From a checkpoint of a small masked image model.
Data: trained on telescope images of galaxies (Galaxy Zoo DECaLS), 88335 training examples, 53.3 epochs.
Rows from expert 12 of block 3 of the encoder, named by matrix and row number. Rows with one number belong to one neuron. Each number is 500 + 50 x the weight over its row's rms, rounded and kept within 0 to 999. All counts start at 0. Numbers have three digits each. After the name is the row's rms in percent of the matrix's.
# gate: expert gate (encoder.blocks.3.mlp.gate, 32x128x256), inputs 86-171
# up: expert up (encoder.blocks.3.mlp.up, 32x128x256), inputs 86-171
# down: expert down (encoder.blocks.3.mlp.down, 32x256x128, transposed), outputs 86-171
gate.68 129:500500539500500535462500500500500524500500500458500469500500500500582500500500600500500351524500500500500500410500500500500500500650500458500500532500405500658698552500500621500500500476500500500500500500500500500541420538500500395500535500529500500615549500
up.68 133:462500500684500500500500410500500462500500500500500500415500500500500500500500646500446500500500500536561500332500500500389500500500500500468500500500500500735350500558500419500500500500500500500500500500500564500487500500506500500500521669500500500378500500
down.68 124:500660537500500500500500500500630500500500399500513500500635500500500500572500500548500460500633500448607605375357500500500500500500500361500500412500500500500500500500500568484500500500500500500500500500407500452500500500500500500500500500500500378500500500
gate.69 126:500500453500500546500500435461500500500500500412545500544500348500500500500542500500592324539300500500500500500500500500343500500500473470535500500500481527500500650500553500500500500500562688500500500500500500496447552390500500394422483417403602472500500500
up.69 127:500500500500500539500500620547500451547452530500500500432274620368500500500464319500500500500741541500500500500500462479641500529500500500500500500500500461500426500500500500500500500500409500500529500500500604500500500507500500594530518500500500500500542500
down.69 124:500343500500500500549500500500500595751500500500500500681500500500500500500500500500453618500500500412500500500501500500500464603500500500500500500500500500500428500500500561500437462500500531500500500559500415500500500500399500460500613500500500500591359500
gate.70 131:500553541500500466500500500459417500500536500558500450500500500500500500450500500500500395500500500500345500611586500420538500462500500500500500500500565500500500500469500500535500500500500919500500500500525500500500500500500500223500500500500500539456500500
up.70 123:469500500500556500533500400524425543500500500623500451500500500500500500500500500500500375500500479500500500500438500500500500500500574500500500444500500532500606500554500384500482500500500775500500500500466438688500500389500500500504526500500500500500500500
down.70 129:500500500500500455481500562500500500500500500615500500500500500554428524500500500500597500500630500500520500500500500500500500500500406490500500500449500500500500500500500500500500551500500500678500577500500500371484500448500600500500628440500544588500500500
gate.71 085:439500554500407450500500429500500500500452500342462500500500559500500500500500500500630500500500546555660500500451500500409500546500500500500500404500500500500500500461500547500377500500500581500500500500445560500500500500500500500500500379500500500500500437
up.71 084:577500500622500500500500500582575500500447463500452593454500500500500500500463369500500393500500500500500500500500500500423500444500500500500500500500576500500459500500430591500500500500545500500500500500590570500458421578500500500500500500500616500620500500
down.71 077:500500500500500514563500500500500500500500389328500500500500500500500500500500500500500500579500500667500559393500500574500555620500554500500500500500500500500500500500500602500347395500500500500576500500500584500385500500500500663500500576365500524500500500
gate.72 099:500500500500440557542543594500418500500500500500500500500500395638500439589500500500420500500500500500500500500500500500445500500407500500500500500543500500425500566500593390460500547500500500574500551500500421500500310441500581500500500556461500500407556500
up.72 086:500500500500453500552541474500500500500560500500500500500500500500500500500457500539448500500369500451500500500500500463500500500339500500500500442500500552432500692500500500500576500500500500362500500338500500409500500500500500500500500500500500541500600500
down.72 093:500419500500478500557500500500500500500444500451456500500500476565500562500607500500601500500500500500500500339500500500410468374426500500500500500500500544500500500500500453553355500500500500409500464572516500556500500500500399500500587577500500500464500401
gate.73 113:500500441500408500500500665500500500500500500500500500454567529500488460500464500500500341558500500470500559500500457500635500500591470551500500596500459500500390500500510500500500473500426500567500531500443500500542401500500500500500500500500191500500569433
up.73 120:500463500733500500429500500500500500500441500397543571500500392371500441500500500543539500500500500500500500459500587500570500500663500500500455469500500458500500500500500500500587500500500500500455500712500392500475500500455616431494500395410500500596500500
down.73 111:425500500500553500500597485500500500500571500500586500518500500500500500500500500500423500500500500619477579500500500500500500500500500500500500588344500500500654500440500591500500500500500502396500500500500500500500500500500618566481500688454500500519500500
gate.74 072:500500500500500449500418500500500500500500500612422500562500582500500500500500500500500500500500500500500500500500400595500500430500500567500500500388581500444500500500500500500500446378500500500391376500500500500430500500500500693709500500394727500500500500
up.74 082:438500500500541500500422500500500500581500500608500500555500500500500542500500500500500500500500467500500573500500448664425559439500445500500500500500500500347500500556500457500356568446500298500500431500540455500435500500441500696500438500409500500500500563
down.74 078:500653500468500500579500454500500583500500500500500500616500500500500500500500640500659500500467500500500500368500586500500500500500500500500436500500500500500500500613500500541405500500500500500500500500500500500537508500561500500500500500525473500414465579
gate.75 072:500500500500439500500500500560500500547577457368500418500688567500500558500500500500500546500581500500500401500500500500565500500500500500500500392500500500500500415451500500570500500500721500450500500339500554500500500500500548500500578500500500500406500500
up.75 077:599500500500436500452500415500500500500500500500500500500393500500500500500500634500500500500500500500572500500402500596361500500500500500500500592500588500641404500500500500500500500500338500500454500500455500500549561417500500500390500556500500500500548446
down.75 079:500500500449500500500500526500601500500408562500500674500500500414500536605500564500500405500469591425446500412545500572500392673500500500629500500576500500407500451500500500500500500430571583393500389500543387500500500500500500500446450500428329500500500415
gate.76 070:500500500500448408500500460500500500500608500500500500600636368500500500422500500500500539500677577500500445500500500500500500500294500500500500500500598405500500500500500500500414500455500500500500445391500500500500575500500500500500500500500500500500500500
up.76 084:500500500576500461567500500500500500500500500443500500500500500588605458577500398500500500541500549500500449484643500500669419500500418543455500500500500429500500759500500500453531500500500500500500500500500441500441500532500683697417500500339479500500500500
down.76 082:336500447586605500500500500524500500500500599425500599527500500500586500500500500500500500500552500500381429608500500500500500421500500500500500500539500500500465500500500361500500596423428366500430500500599531525385500611500571500408577500500500500500500569
gate.77 086:601540500500500445500500278439500500422434500415500500500500500500500500576500500448446367500638423551500500500530458500500544500709500500500500500500424500500500500555500316465500500447362500410549500590500500402459463500500500500390500617596500500500500500
up.77 086:561552500670500452581500500500554450500500557418432500500500576416371500575500500500417500543689500500500500436640500500500500500500500446500500500500500500500630354584500500500360500500500500500572500613500500500429405500500500500680565500500500500500500548
down.77 079:500500553500500500500500433556500500500500500500500460500500500500500598427500580500500500500500500500576500351500572500405405541500500356500500577417593371500447500500500500426500500452500500500641500500500500500500461584500547500500500500500500500500500500
gate.78 129:424500443500500539457500500500500464500500500500500500500500500594404500450500502539500500537500500548633466500500545500500500525500500450500500500532500500500500682500500386500500539500500500500500500657500429500500500464390500500616500500467434500500500500
up.78 125:556500565500500464500500746500500526474500500500500451500500500500526525533500500456500689500500462500500500500584500500500379500500563500500500500500458500615500288500605500500500500500500500531500500403500606500500500500500500500488500500500500500719500500
down.78 139:500500500420500500500512535500500500605347500544500500500384500500500500572420500500500500500503500500500500500500409500500500500500424584500500449462500624500500630500500500500500383500602500500500552500500500369500500504500500500500419500500500500516644500
gate.79 104:500567461500500500460500500464500500500500500564500500500665500500684500500500500500546319559642500500500464421500581500500500531580500537500500500500500500469500500427500500540451500500267317500500533500421594405556500407480500500500500500376500500500500500
up.79 092:594546500543500554500573500500500449500447500570500422500500578383574500500500500500500500455500500500500500500411500500500370561500447500500500500454500500500500430500500500500500500500500385500500500500500500436557566500500500384777500500500534500500500500
down.79 096:500500500500500500500500500469500614500545381500342530500500500500500500500434504500500500500500500500500500500500500647387500500500553350630500500500500500560500500500618570500500602500500500500399500500500500500431500500456500500454500500500500542500472605
gate.80 128:500500472500500500500500220466447530500468523500500500455500500500500500500500500500500435469446500500500500500500500569500500469500500453475500500500500500500442500475682500500417465500500500500500468567500500500500500453537500397500500500500500500469500500
up.80 139:534500500631545500500500514500545456399500500500485425485682417406500500554500665500500453467626500527445464500585500500571500500500471500500500500500500500500500500500486500500500500500500500558500473630466500500500500500358500500500500500500500500627500457
down.80 123:500500410500500500500539500633419500500500500500500500500500362500334500500586500500569500567500555500500500544636599500500500610500500500500528500500432500500327501500500620500500500500500380500500500500397550500500500500500500500500500500500500500500288500
gate.81 082:500442548500500500500548500460455500500500385500500500585500365500500500500500500556500631500500578500500545500404500473500500500500575500500566500500500551397500500500500500500664500500500500500500500362500432500500463500617500500431500500500500500500500555
up.81 083:445500585382500500500500500453447445500500500500500500500500500600369500500500395500599623500525500500500500586574500500500500500500500500500500500581500569500500500500500500550500500500500626500500463500500356500500500500380500354541500500500122546500500500
down.81 083:553587500500500500500557500500566500500500500500500500500613422575500369430411500500500376500500592500500437500571503445500393401500357500500620500364500592500566534500500500500592500500424500500397500500623500500500500500500500500500500561444415500500500448
gate.82 060:500559571500566567500500500500500500500500500500500500500500500530500500500442500500500500557500500500448500500636500614500500500549592500500398583500608500600500589500500624500500500500500500500500427455500500500500500500500500615500500500500500500500421500
up.82 066:500500387500500433500500500500500500500566500500500500500639686500608500500545500500500500454362500500500500500500500653500500500500500500500543500415534500500500500500392500500500500500500500433500500500500500500500500500500500500496500500500500550500500500
down.82 078:500500500500477500500500432360500500500500500500500553500500500442500429500437500590500500643500500500500500614500500500614500500568569452500500500500500500578500381500500417500500551500500640500500500500413336597500456500500408500414500500596500500500500580
gate.83 168:546527465691481500500500500500500500500500500604500464500293483500500473500500500500500500500500461500500539623449500500538522500500500461500518567532500500500570500500500500500558500500500545539500500500536500500500500500500535500500482500500512500449500465
up.83 161:445500500366529500517500500474525468500500500500500548500592549475500500500500500500500500522579500500500454379500500500500500500500500500500464500500560500500500500500500395500465500500500500500500500500480500500524464500500500607500500500500425500500479500
down.83 157:500500500500500500500426442500500500562500500500500602500500500434500500500425500500500500556586500530500585428511500500432365500500500500500568421500500500439471500430596500500555500500532500597500500570425457500500500500500400500567500500500632500500500500
gate.84 130:470500500293500500500500500500500540605500455500500500500500500588500500533500500500500500500155500500500447500428500500500500541500500500500500418500500500500500500500500500500461521500447500558500471500500500500528500500432500500419552556500500500461450500
up.84 130:500500500350500500500500500547456500374500543630500433559500500500500500467530675500500500500305531500500500500500500579711500470500500476500500500544443500500500500500500500456500500550500609450500500500500500500446560500500500500500527500577500500500500534
down.84 136:500412500428500500500424550500500500617618500596500500634410500555500372500500500500371500500500500500500500381500500377528500500369500500500341500652500500500510500490573500500500500427500500500500500396500500500500500500500500500477500500500511465500500500
gate.85 120:549500500500531500500500500500542500500500500543500500432500500500500500500500500459500500500500529500500564500479500500500302500780500500500500500500459500695700500533677500500423500500500500500500538344459500500417367500500500500500500500500500500486500500
up.85 128:500500500523500500500500349537500454500500500500500500500500500608500500500558500472500500523500500500500539549500500648500269457720500500535500500500460500676500500500500500500405500500500632500500500357456500500500500476500500291370500500500500500500500500
down.85 135:500500500594500500500448500500500536614500500500612500500500635497500430591433570500500574500500500500553500402480547500500500471569500500500554567449500426500500500500500500500500454565500500500500500500500453500500322502500500500500565500500449431500635500
gate.86 081:500500435793500500500500500500500450500500500500500500500500500500500500500500500500639500557500500463387500500500500500500500500500500500500434500500500500500500742553500500448469500500500500500500589500500603317500550500615500500500516500500500500500456415
up.86 085:500500500581500500500500500500500543500500500500500500500500433500500500500550722500500500582500459500500500500500456587500500454500500500500500500449424500500500557539322500500395500500500500500500500500500596500500557500674500500500500671500500500500468500
down.86 097:557500500500500500500500500500405500500513654500500500500500500500534473500500500500500500565445451500355500500500500543500401500500500500500500371500531618500500500500500500500585500378500480577500304500500500500500608500500500500500478500448599500500500500
gate.87 128:471500500500500500500534500538500500368500531500457431413396500500604500448528500500500500500500453500604500500500500313602500482538500541500500500533500500500500352500500500500500500500500500500500500500500500500500600539500500632311500279554500532500532500
up.87 116:500446500422464500461522577500500500621500500500500500500798500500500500500446500453500500500500500500500500500555500500500401500382590500536500530500500500500500500500500500500500472500593377500500500500500382431500450500500500393664500500362307500462500500
down.87 119:500500500500500500500435500500643500441500500500500500500696500500500548500500500500500500500561500500500500500500500597293500500500500500500500500569500500500500500500597500500500500500645500500529500500413500481500500500500500500500500500500500443613500500
gate.88 099:500456500500500500500500500500586500500500500500500500500290500500500500500500500574689334500500500500500452500500546395423601500634500500500500451500500500500564500500500500500441468500500500500500500500500447500500461500500500500569500500560500435737500500
up.88 096:500500500622500500500500500500500548500544500500500443500500500500500500500500459500500611500290500500500551500500500561500500440297500500539500500472500500500500500453500432500601500500500500500500500500500500500500500500614718500500500699498500500500500500
down.88 089:637592437500418500500500500500500500500500385500500500544500500500500500500500500500500500500500385586500500500583500500500500621500400500500500417500339441630622557500500500500500548500500500500476341500500500500627500455559500500597500609500500449500500500
gate.89 107:500564500500500539500500500466500462500500500418448560500406500500500462500463391500500500500500475500677500500464500728442500500500500403500500500500500425648500500500500589500575500500340500500500500500500500500500391500500500299500565412500332500500553462
up.89 102:500551500415500450457500449470500500500470500500500566399500579500500500500500500500500500500500546500500500500500500500460500500669459413500500500500644500609500500500441603500647446500481500500500500500500500373538500500500455500500500278360500500500500430
down.89 098:500500500500500534500500500500500567500500500500573500500500500500431500579500500500500630500645500500500500500482571619500500599500500297500500587463500500500500500500500522500579500474500594500500534500500500500554500500500500519500500500500390500636500500
gate.90 079:500500500500459570500500500500500500500500500500500551500500552500500445500500500582500364443500500460500580500397541500389500452500500500500500592500420500587397500500657500500343500500500500573500500500561500500500413666500500500287500337500500500585500442
up.90 084:411551554443547455500500500500500500500500500561500554500500439500500459453500500567500500500500500500500500500500500599500508463500500574500500500500500500500395546500500381500500500450334676420557500500500500500500452500500500500690546500500302500500500500
down.90 085:557500500592500500500500500587453500500500437479500500597500500500500500500500500500500500569500448500500500570417500430500500500500500500599500500500500500500500513500555500381500500393558500500500471557500434500456574500464593500388420410500500399500500587
gate.91 081:500448603500500500500500500436554500586500456384500500546500389500609500500500500458500500599500500500500500557500500500500380545500500395500500500500500500500500409500500500500638500500500500556424500560500396472414500554647500584454430500500500555587500500
up.91 073:500500500500557447500430500500500458500500454500500564500500380500500500500560596423356500500500500500500594618500500500500732500500406450500500500500500500351575500551500498500500500500635656500500500500500358500500417358500478500500500500500388500500567500
down.91 078:393500500460500433456479500500500500688500561407606453500535432500500467500500500380500500500575577500538614542500500548500500574616500500500400407543500500500500500500485500569500577500500500420459500500500434500418500500530561500408500500500500500500500500