{"model": "masked image model", "dataset": "telescope images of galaxies (Galaxy Zoo DECaLS)", "train_examples": 88335, "image_size": 48, "crop_scale_min": 1, "horizontal_flip": false, "color_jitter": 0.2, "method": "mae", "mask_ratio": 0.5, "loss": "mse", "encoder_arch": "vit", "encoder_norm": "layernorm", "encoder_norm_position": "pre", "encoder_activation": "swiglu", "encoder_mlp_ratio": 2.67, "encoder_head_dim": 32, "encoder_fused_qkv": false, "encoder_bias": "none", "encoder_qk_norm": false, "encoder_parallel_block": false, "encoder_dropout": 0.1, "encoder_inner_norm": false, "encoder_moe": "top_k", "encoder_num_experts": 32, "encoder_moe_every": 2, "encoder_expert_mlp_ratio": 0.5, "encoder_experts_per_token": 2, "encoder_shared_expert": false, "encoder_patch_size": [4, 4], "encoder_layers": 8, "encoder_width": 256, "encoder_positions": "sincos", "decoder_width": 256, "norm_pix_loss": true, "decoder_layers": 4, "residual_init": "none", "optimizer": "muon", "muon_scale": "spectral", "lr": 0.031, "momentum": 0.85, "nesterov": true, "orthogonalizer": "polar_express", "adamw_lr_other_params": 0.002, "magnitude_pruning": 0.7, "steps": 36800, "batch_size": 128, "epochs": 53.3, "lr_schedule": "linear", "final_lr_fraction": 0.05, "warmup_steps": 3680, "weight_decay": 0.002, "adamw_weight_decay_other_params": 0.01}
Rows from expert 22 of block 7 of the encoder, named by matrix and row number. Rows with one number belong to one neuron. Each number is 128 + 24 x the weight over its row's rms, rounded and kept within 0 to 255. All counts start at 0. Numbers have three digits each.
# gate: expert gate (encoder.blocks.7.mlp.gate, 32x128x256), inputs 0-85
# up: expert up (encoder.blocks.7.mlp.up, 32x128x256), inputs 0-85
# down: expert down (encoder.blocks.7.mlp.down, 32x256x128, transposed), outputs 0-85
gate.47:128128173128128128128128128099128128128128128153128110128128128218128128128128034128164128128128128128078128128128143128128128128128128179181119128128028133128128128128037128128135094202128128128128128128128097128128116128131128128128198128128128128128086128
up.47:128016082162128127128128128128128142128128128076128119128169175121128039128128128106101128128075196128128128128128128049128128100161128128128110116151128200128090128128205140128074128128128128135128128128128128078188128176128184152128098081128128128128128128
down.47:128128150128128132138128128065170178128128128128128141128191145129128134128128134150128069110128128150128099103128129128090128150128128128128128128109128128128128052049128128128128128114128128128128128128128143145128128128128128128128128128128126128163128128
gate.48:128128078128128128128224128128128128206128128128128128091128128128078128128128128128128128166128128128082128128128128128128128128128128175128175128128185128128128128128128128105069128128128128128128128128128128128128128181128128169128128128128128066204128128
up.48:128128128128128080174128128128128128062128168128128165128176162128159128128128115181128128128128128128128057128128084128128076128128128128128109128128128128128128128128171128128128128128128128128128128161070128128128128128128180128128128128128083128094096128
down.48:086128128128128128128080128128128096128128128128128128128128128128128128128128128197079175182128201128128128128128128128128085128128128128128128128128128092128128128128128128128094128128092163128128128128128051128168128128128128128128128128128128186128128088
gate.49:195144128128128128128128140128128112128128128128128128105128128160128128128128128128163204128177128096128128128128128128103128128128128128128128128128128000128128131146128128128128128128128128128161128128128128128128128128128200128128154128128128034128128128
up.49:064128136128128192128128111128128128128128146151128160128128126128116128128128128128128057128113051128128128128128142128128128128128128128128128128128128252128128128106128128128092128128167128155113128128128128128128107128128006128128128128128128179128128128
down.49:112128128128128128128128128173128096103128172128128128122128128128128128170128128166128128128128083128125184128128128128188128128128128165128165128128128128128094128128129128128128128128192128128128128128128128128128062128128128128128128128128029128177128128
gate.50:128128128128128128155128128128109128155123128128170115128162160128128133128128076128128128128128128128170128128128128128128128128128128128147128128133055128164128128128050128128077128031157128139141128148128128128128121128128128128173162128201152128155128128
up.50:128049128128160128128128128128128128128154128128091128128128128180153128128128128128128128128110109119193128128128112161128128145128128228128109128128169149128128128128128128128128128128128128128087128106189128128128128128170099128128106166075128173093052128
down.50:128223163128128128128128092128099128128128128109156128100128128128128128099174128128128128128128128128128182128128151128128168128128128203128128128092160128152094128128128128224128128128128115128128128128128128180128128128128110128128128100128128093120077128
gate.51:107046128128128128166128128128128102179128132128128128093128128128128128152128200148128128128128130086128128128128106128115128128128119119165128128111187221174128128128107067159128128128128128098114107087128091139128128128128128128179128128128103077125128128
up.51:128140128073128128128128128128128151101128128128128128165128103081128129128128128102094100128128128164128161128135153128128128138128128128128128128128074128128128128128157128128128063128128128162128128181152160130128128128128128128089128128137128128128133128
down.51:156128128128128128128128128179108181123127086128128128128059134128128128128128128142200088128128128109086170128128128175157107128128128128128182151128128125146128128153128172090144114141128110133128128173128128128128096128128128128101137128128128128128128128
gate.52:128067176094124128137128128128109090128172128128128128128128128128128128128128128128128128086175128128128128077128107171144128128128128128128088128128128128128128128128128128128128128044128100128128128206128110088128152128197128080104128084140128128128128128
up.52:128128128128128128087128128128128128128128128128128142128128128128128128128128128128128162053128064128067128128128128128128128128128128128128195128128128128176063128128084162128091047128128128109167088128121128117128158160128128128128128128094102128088197128
down.52:055128120128107128080128128128128128152159128128128128144106118128128128112128128128128128128128125128128059087128099155046128101131128128148128128128169128128215103128128155128128128128128128146073128128128128081128128128128128054128128169187128128128144128
gate.53:078128170128128128164128099128105150128128128128128108128128128083128128079100128128128128128128128128128128128128128128128171128107128128128128131128128105128128128128128165128128128128128128128128128128128128128128128162128162195128081128128128128141079128
up.53:128128094128157066097128128128128116128128128090086107162128160128128128128152128128128128086128128128051128175128128128108093153164128128128049128138128128128128128185128128128128127128172128128128085089128128128128105093128128128128128128128166128128128165
down.53:099152128151096083128128157128128092128128128128220128128128128177128128128128076128128071128199166128128085139128128128111128128128128128104128139138128128128126128140139128128128128128092128091180108128128162128128183128128128115128131128128128128116128128
gate.54:203128128128128085128128128104128138150128100128079142128128128161097022111044034128091197066146167128128128128128128062093196094128128061128128128128128128157128128128128128150128128128128128128128128128128128128128128128128180128094132128210178128128128128
up.54:128128141090152128128128128128146128128118128128083113107128087113128128128128128128108082128128128106128128128138155131156063128147128234128128180128128068128128128128048128128168128180128128128128128108163128128128138081128128128128156128128142164128145128
down.54:128128128128078128178128128128128077128128128131128128128128128081184198128128128108128146128128128113128128128128128171128161167128128128128128128091128128128128128128128128128128128128128128128067135128128128077128184128077128128170128128069128128128128128
gate.55:128204128128128128153128101159128128128128128128128145128128128149128128083128128157128128189128128128128128163128155128108128128113128128128092128128128128128060128128104064119128128128128128128128128128128108167128128179128128128128165100128128128079128195
up.55:128128128128128176099128128128105128128146128128189099128128128099128128137080130112128128102128092140128128098128104128128128128128128128128128128057128128128128088128128128128128128128128128128128128128128153049128128128128128128128128197128114128178123128
down.55:128128088115036066128128109128079095128128128186128128197128128128086128167154128128128128128128163175167128128128128128128084128128128128128128128128123106128128072128128128128128128109128169166128128166128174200047128048148128128128178128128194084128128128
gate.56:180128126128140128128098128128128112128107128138128154128128207128128128128180128109151111128128128114128128128174143146128180145128128128128128128128139128128128128139046128128128128128128128146128128128128106128083149244142128128092128128128128128143128187
up.56:128105160128128128128128128128128128128103128128128128151128189128128128128186128128147128128128101128128128128128128124099128140128080161128128147128128128128128128128073128098160128128153128140141104114128128128128128223138128128139128128128128127147150128
down.56:128128165143168128101128128128128159128079101148062096118128182166139128128128106128128073128091128128128128128098128158128170159128128128128123128160128145184128128128128124057128128164164128128167128131128128128128128128108106128169128128170046114110128128
gate.57:150147128128128128128128128102128128084128128152128128128105128128128128128128146165128128128085128128128128110128092128128142128142152063161128128109139128128128128110175128128045192128100153128128067128164128128180146188022108128128128128128128128128099128
up.57:128172128128128128121128128128128128105128128118128138128128128128067128128128128128142128128128128133128128162128128128135148128139128128128128128128128045112128202128169128128128128128073128128128128128128128128128128128040072110148128128128128160145081119
down.57:128128165128128128128128128128128128172128128105091128068128135128126091109077128109128128132128159128128152128128128128128160128157108128182128099156128085107128128128069128071128128128128128128128084156178114128128091128166128070099128128128128108086189170
gate.58:062128128128094128128128138111128117157145128141209128128141128128121128128128182155128128128128128150128056119148116128128144128128114046128128147149128136080126128128128128128128128128128128128109086128099128128128140059128089128128128128128171136141189128
up.58:081128093110128128128128152128147118146128128128167128142152106145123150128128128128128128128128128128128092119133116128128128128128128128128128128128128171128128128113128175163128124067128128128104128086089144128128128128087082128128128128151164128128128128
down.58:128128071190128128126128128128128079128128128227128128128139175160128146182109135128128067152089128119054128128128128128155026128128128128128079158128128128088128128128128128155128047140128128128128186128128128128128128128128128128128128128128128119105177128
gate.59:128128128163112086128128128128128115084128131141159085128128128175156128128128128128128117128128128105128183128128128128128083128136128128128128128078128128090128128097128128128157065128128145128096128128128145157090128128128086128128144088128128128128089128
up.59:128128128028128128128128128128128128163128128128087145128128128128128128124108128128128128128128128104128162128128128144128204128128128128128128147128128128128171128170177128128068128128128128128141110128128118128164128128128128128128128128068100192145128089
down.59:074128128073128128128079128128128128223194128128210128128122128084155128130128133122128133113128089162143128128128104128128128128128148128121090128128128128128111148191094135128128128088128128098160128128128128128084128128128128128128064128128191128128128128
gate.60:128108104128128128155128143128128128128151128092037128128108128128110082128153128128128128128128128128128128128128114128128203107111128128128074128128136116128114128128138158171128128076128156128128128103115101128159147128128224178128190128128150128128128128
up.60:128128128128128128128128147143107128128125189128128128128128039128128070128104108120128128128162128093000210111093128120142128128128172160128128128128102128164128128128128191128073128072128100128128128128128128128128128128128128128128128091094128128128128167
down.60:095128128128128090179128128128128076128128128060119128116128128128186128128128128128128128128128154128128128177128128128128128128128128128128128128128099091161133128179128128128128168128128128128128128128128128128032128128103128195128095128128121128128128166
gate.61:128128128128163128140128128128128128203105115128128128128128128128128046128128166128128128128128128128155128128128128069128128148136093128128128128128128128107050128128217128128082093128109128128128060163128128128184128128195128128085094122128128128128128128
up.61:128104101128103193128128128108128118128128140128110128112107174128128128128154128128128128128128128128128098128128128187146128126118128128128128197119128128128178128128128128128128172159182096128128179128120108072081128065110128175128128128128101128140128128
down.61:128128128128128128128128174107103090128128124128128159128079128098128128128107128128166128128128125128128149128128121117128128128128128128168128128128128103098128128128068128128161137091128181128174128154128128128128180128128128128177167156191159128128128128
gate.62:128128128128128116128128107103128128128158147128128128128156128128128128108128205128128128206128128128128128138177128128128128128128128118161128061128128128164128148103160128128044128128128128128128128128128128128128128128098128163160128128112128074173128128
up.62:098128128128128128128128128128128128081128128128183128128128128128128048128128128128128128128128128128128128128130158095128109128178128128128199128128128128132128128140128215128128072058128128128128045201128128128128128128128128128128128128128128128128128128
down.62:128128206166128128128128184128128113128187128128128128096190098128121050128114128128128128128128212128128128128128128081128128092128128128128128128128128090128179128188128128150128122152128128128128128128128128128128187128128128128128128136128029128128128128
gate.63:128128128128152128128128128128128139128128062076128128128128187128144110138128162128128059128171128128198161128128128128128128128128050161128070128113089105128075128128128128099128128128128128208154064128128128098128143059128128128128128100128128128128128168
up.63:104128128128128128128128128128128109128117128128128104128128148113128114128241167128128128128128128128128128128128128128128066128098081198128104128128128110171128135164128128161128128128128128154128092128128128094128128158128128128128128128128128128090065128
down.63:128128128128129128128102128252128083128128110128128128128128128129044053128128128128128167128128128081128128072128128128087128188128128102128128128128128128128146128128241128128148128128114128128079092171128128128128128128128128128128128128128128128128128098
gate.64:128128116128128128128179128116128116128165128128191128128128089181128125128000082128128180128084128128062128128115128128128128143101128128128128128128128128128128126128128078128128128128128128128128104104128128137128128128140128128118138128128128128128128128
up.64:072152105128088128128128128105128106128181097128128128128128128128203128146128168095128128059128128128128128128116128166128128128128088128128156128177128150128128128118128128128128128128063128128113051128128128081128128128156117128124163100128128128128128128
down.64:128057137148128128128128128128128128128128128167128128128128128128128128128141128128128128052179128128128071128128128226134128128128143128128128128128097150139128128128073128128128128083128128128128041128128128128041060128128128128128128128128128128097251128
gate.65:128128156091128128128113142099144114128128128128128128087128128128128128128128128128128128128072106128128128128128128071128104105128128128128086128143128128128128128128128128128128128128128128071128128128147166128128156179128069128128128128128204128147128128
up.65:138128103171128128128140128188157128128128128128128089128128128128128128128128128128128102181128128128198095158128128083128154106128128128199128128128128041128128096155080128128177128047116113128128128145181096128126100128128128128031128163128128128128128128
down.65:128118128137128131128093171128128128085085128128128146128128128128202128128128128128128150177128128128128128128057151128128050128102128109128128128097128128128128128128162042128128144128112128128128128034128128169128128128128128128165128128128145128103128063
gate.66:128128110128128128130128128128128128128078154128128128128128137128097128098128128128128128128128187128159128128185128128177128128128128128128139128128097128045109151128128214128128128090128128128128128128128128128128142175084180128128128092128128128110128095
up.66:128087128128128128149128128128151149128163128086128128104173128122190128128145128128116128160128161128128106128128102128128174128128128071128128128137128212165128128128128169128048128128164128128084128100128128128128128128128112128128200128128141128128128168
down.66:128128167086128128128128128128128128199124106111128128182128128128128128128167144123179128128128106154141128090128128128107174128169073128128128054128180141128128099073128128088128128128128128128154128128128128133128128068128167128128128128128128128128190128
gate.67:128164128044128128099128128100108128128128128128128128128088128128128128128128128103128069128128128128128128128128128188128128128128128078064128128128128090128128128154128128128143087170128128128128128128128128099128149128128128128128126146128106147164128221
up.67:073128089145128128185128128128128128128176128162128128128168128105105128128094128128128128128128128128069128128128128128120035128128128092128189061158128128128105068128128128128131128128128091128148128128128123128128128128243128091122128186161168128128128145
down.67:171128128128149128128128128128128128128128137057128128128128136178091128128178128164082154181137128128128128128128128098128128128103128128128128128128149128128154128109128128128186135128128128167128128063086143128128128152108128144128198128186128128128128128
gate.68:128128128128128128128128128128128144204133197128128128094128128089128128128128128108128128128128128145128041111128128128128128114128136128073128179128068128081163105128105128164089128128128123128128174101128128128105128128128128128128187128100128128128128128
up.68:128128162128128128166128128128128128128128128164083128121158128128158162117069128128141128128128128128128128137128128128112128128128128128107128128095128218128128173128128128158128128091180128128128094128128128128156128128074126128128128128128076128145180128
down.68:051163128128128128128128082128128128128077128150128128128128128128128128128084128128128128128128128128128128128101064155128128128128150128128128128128128060062128189128128128074128128128062128128128128128128128128196128128128128128128076085128086111128128128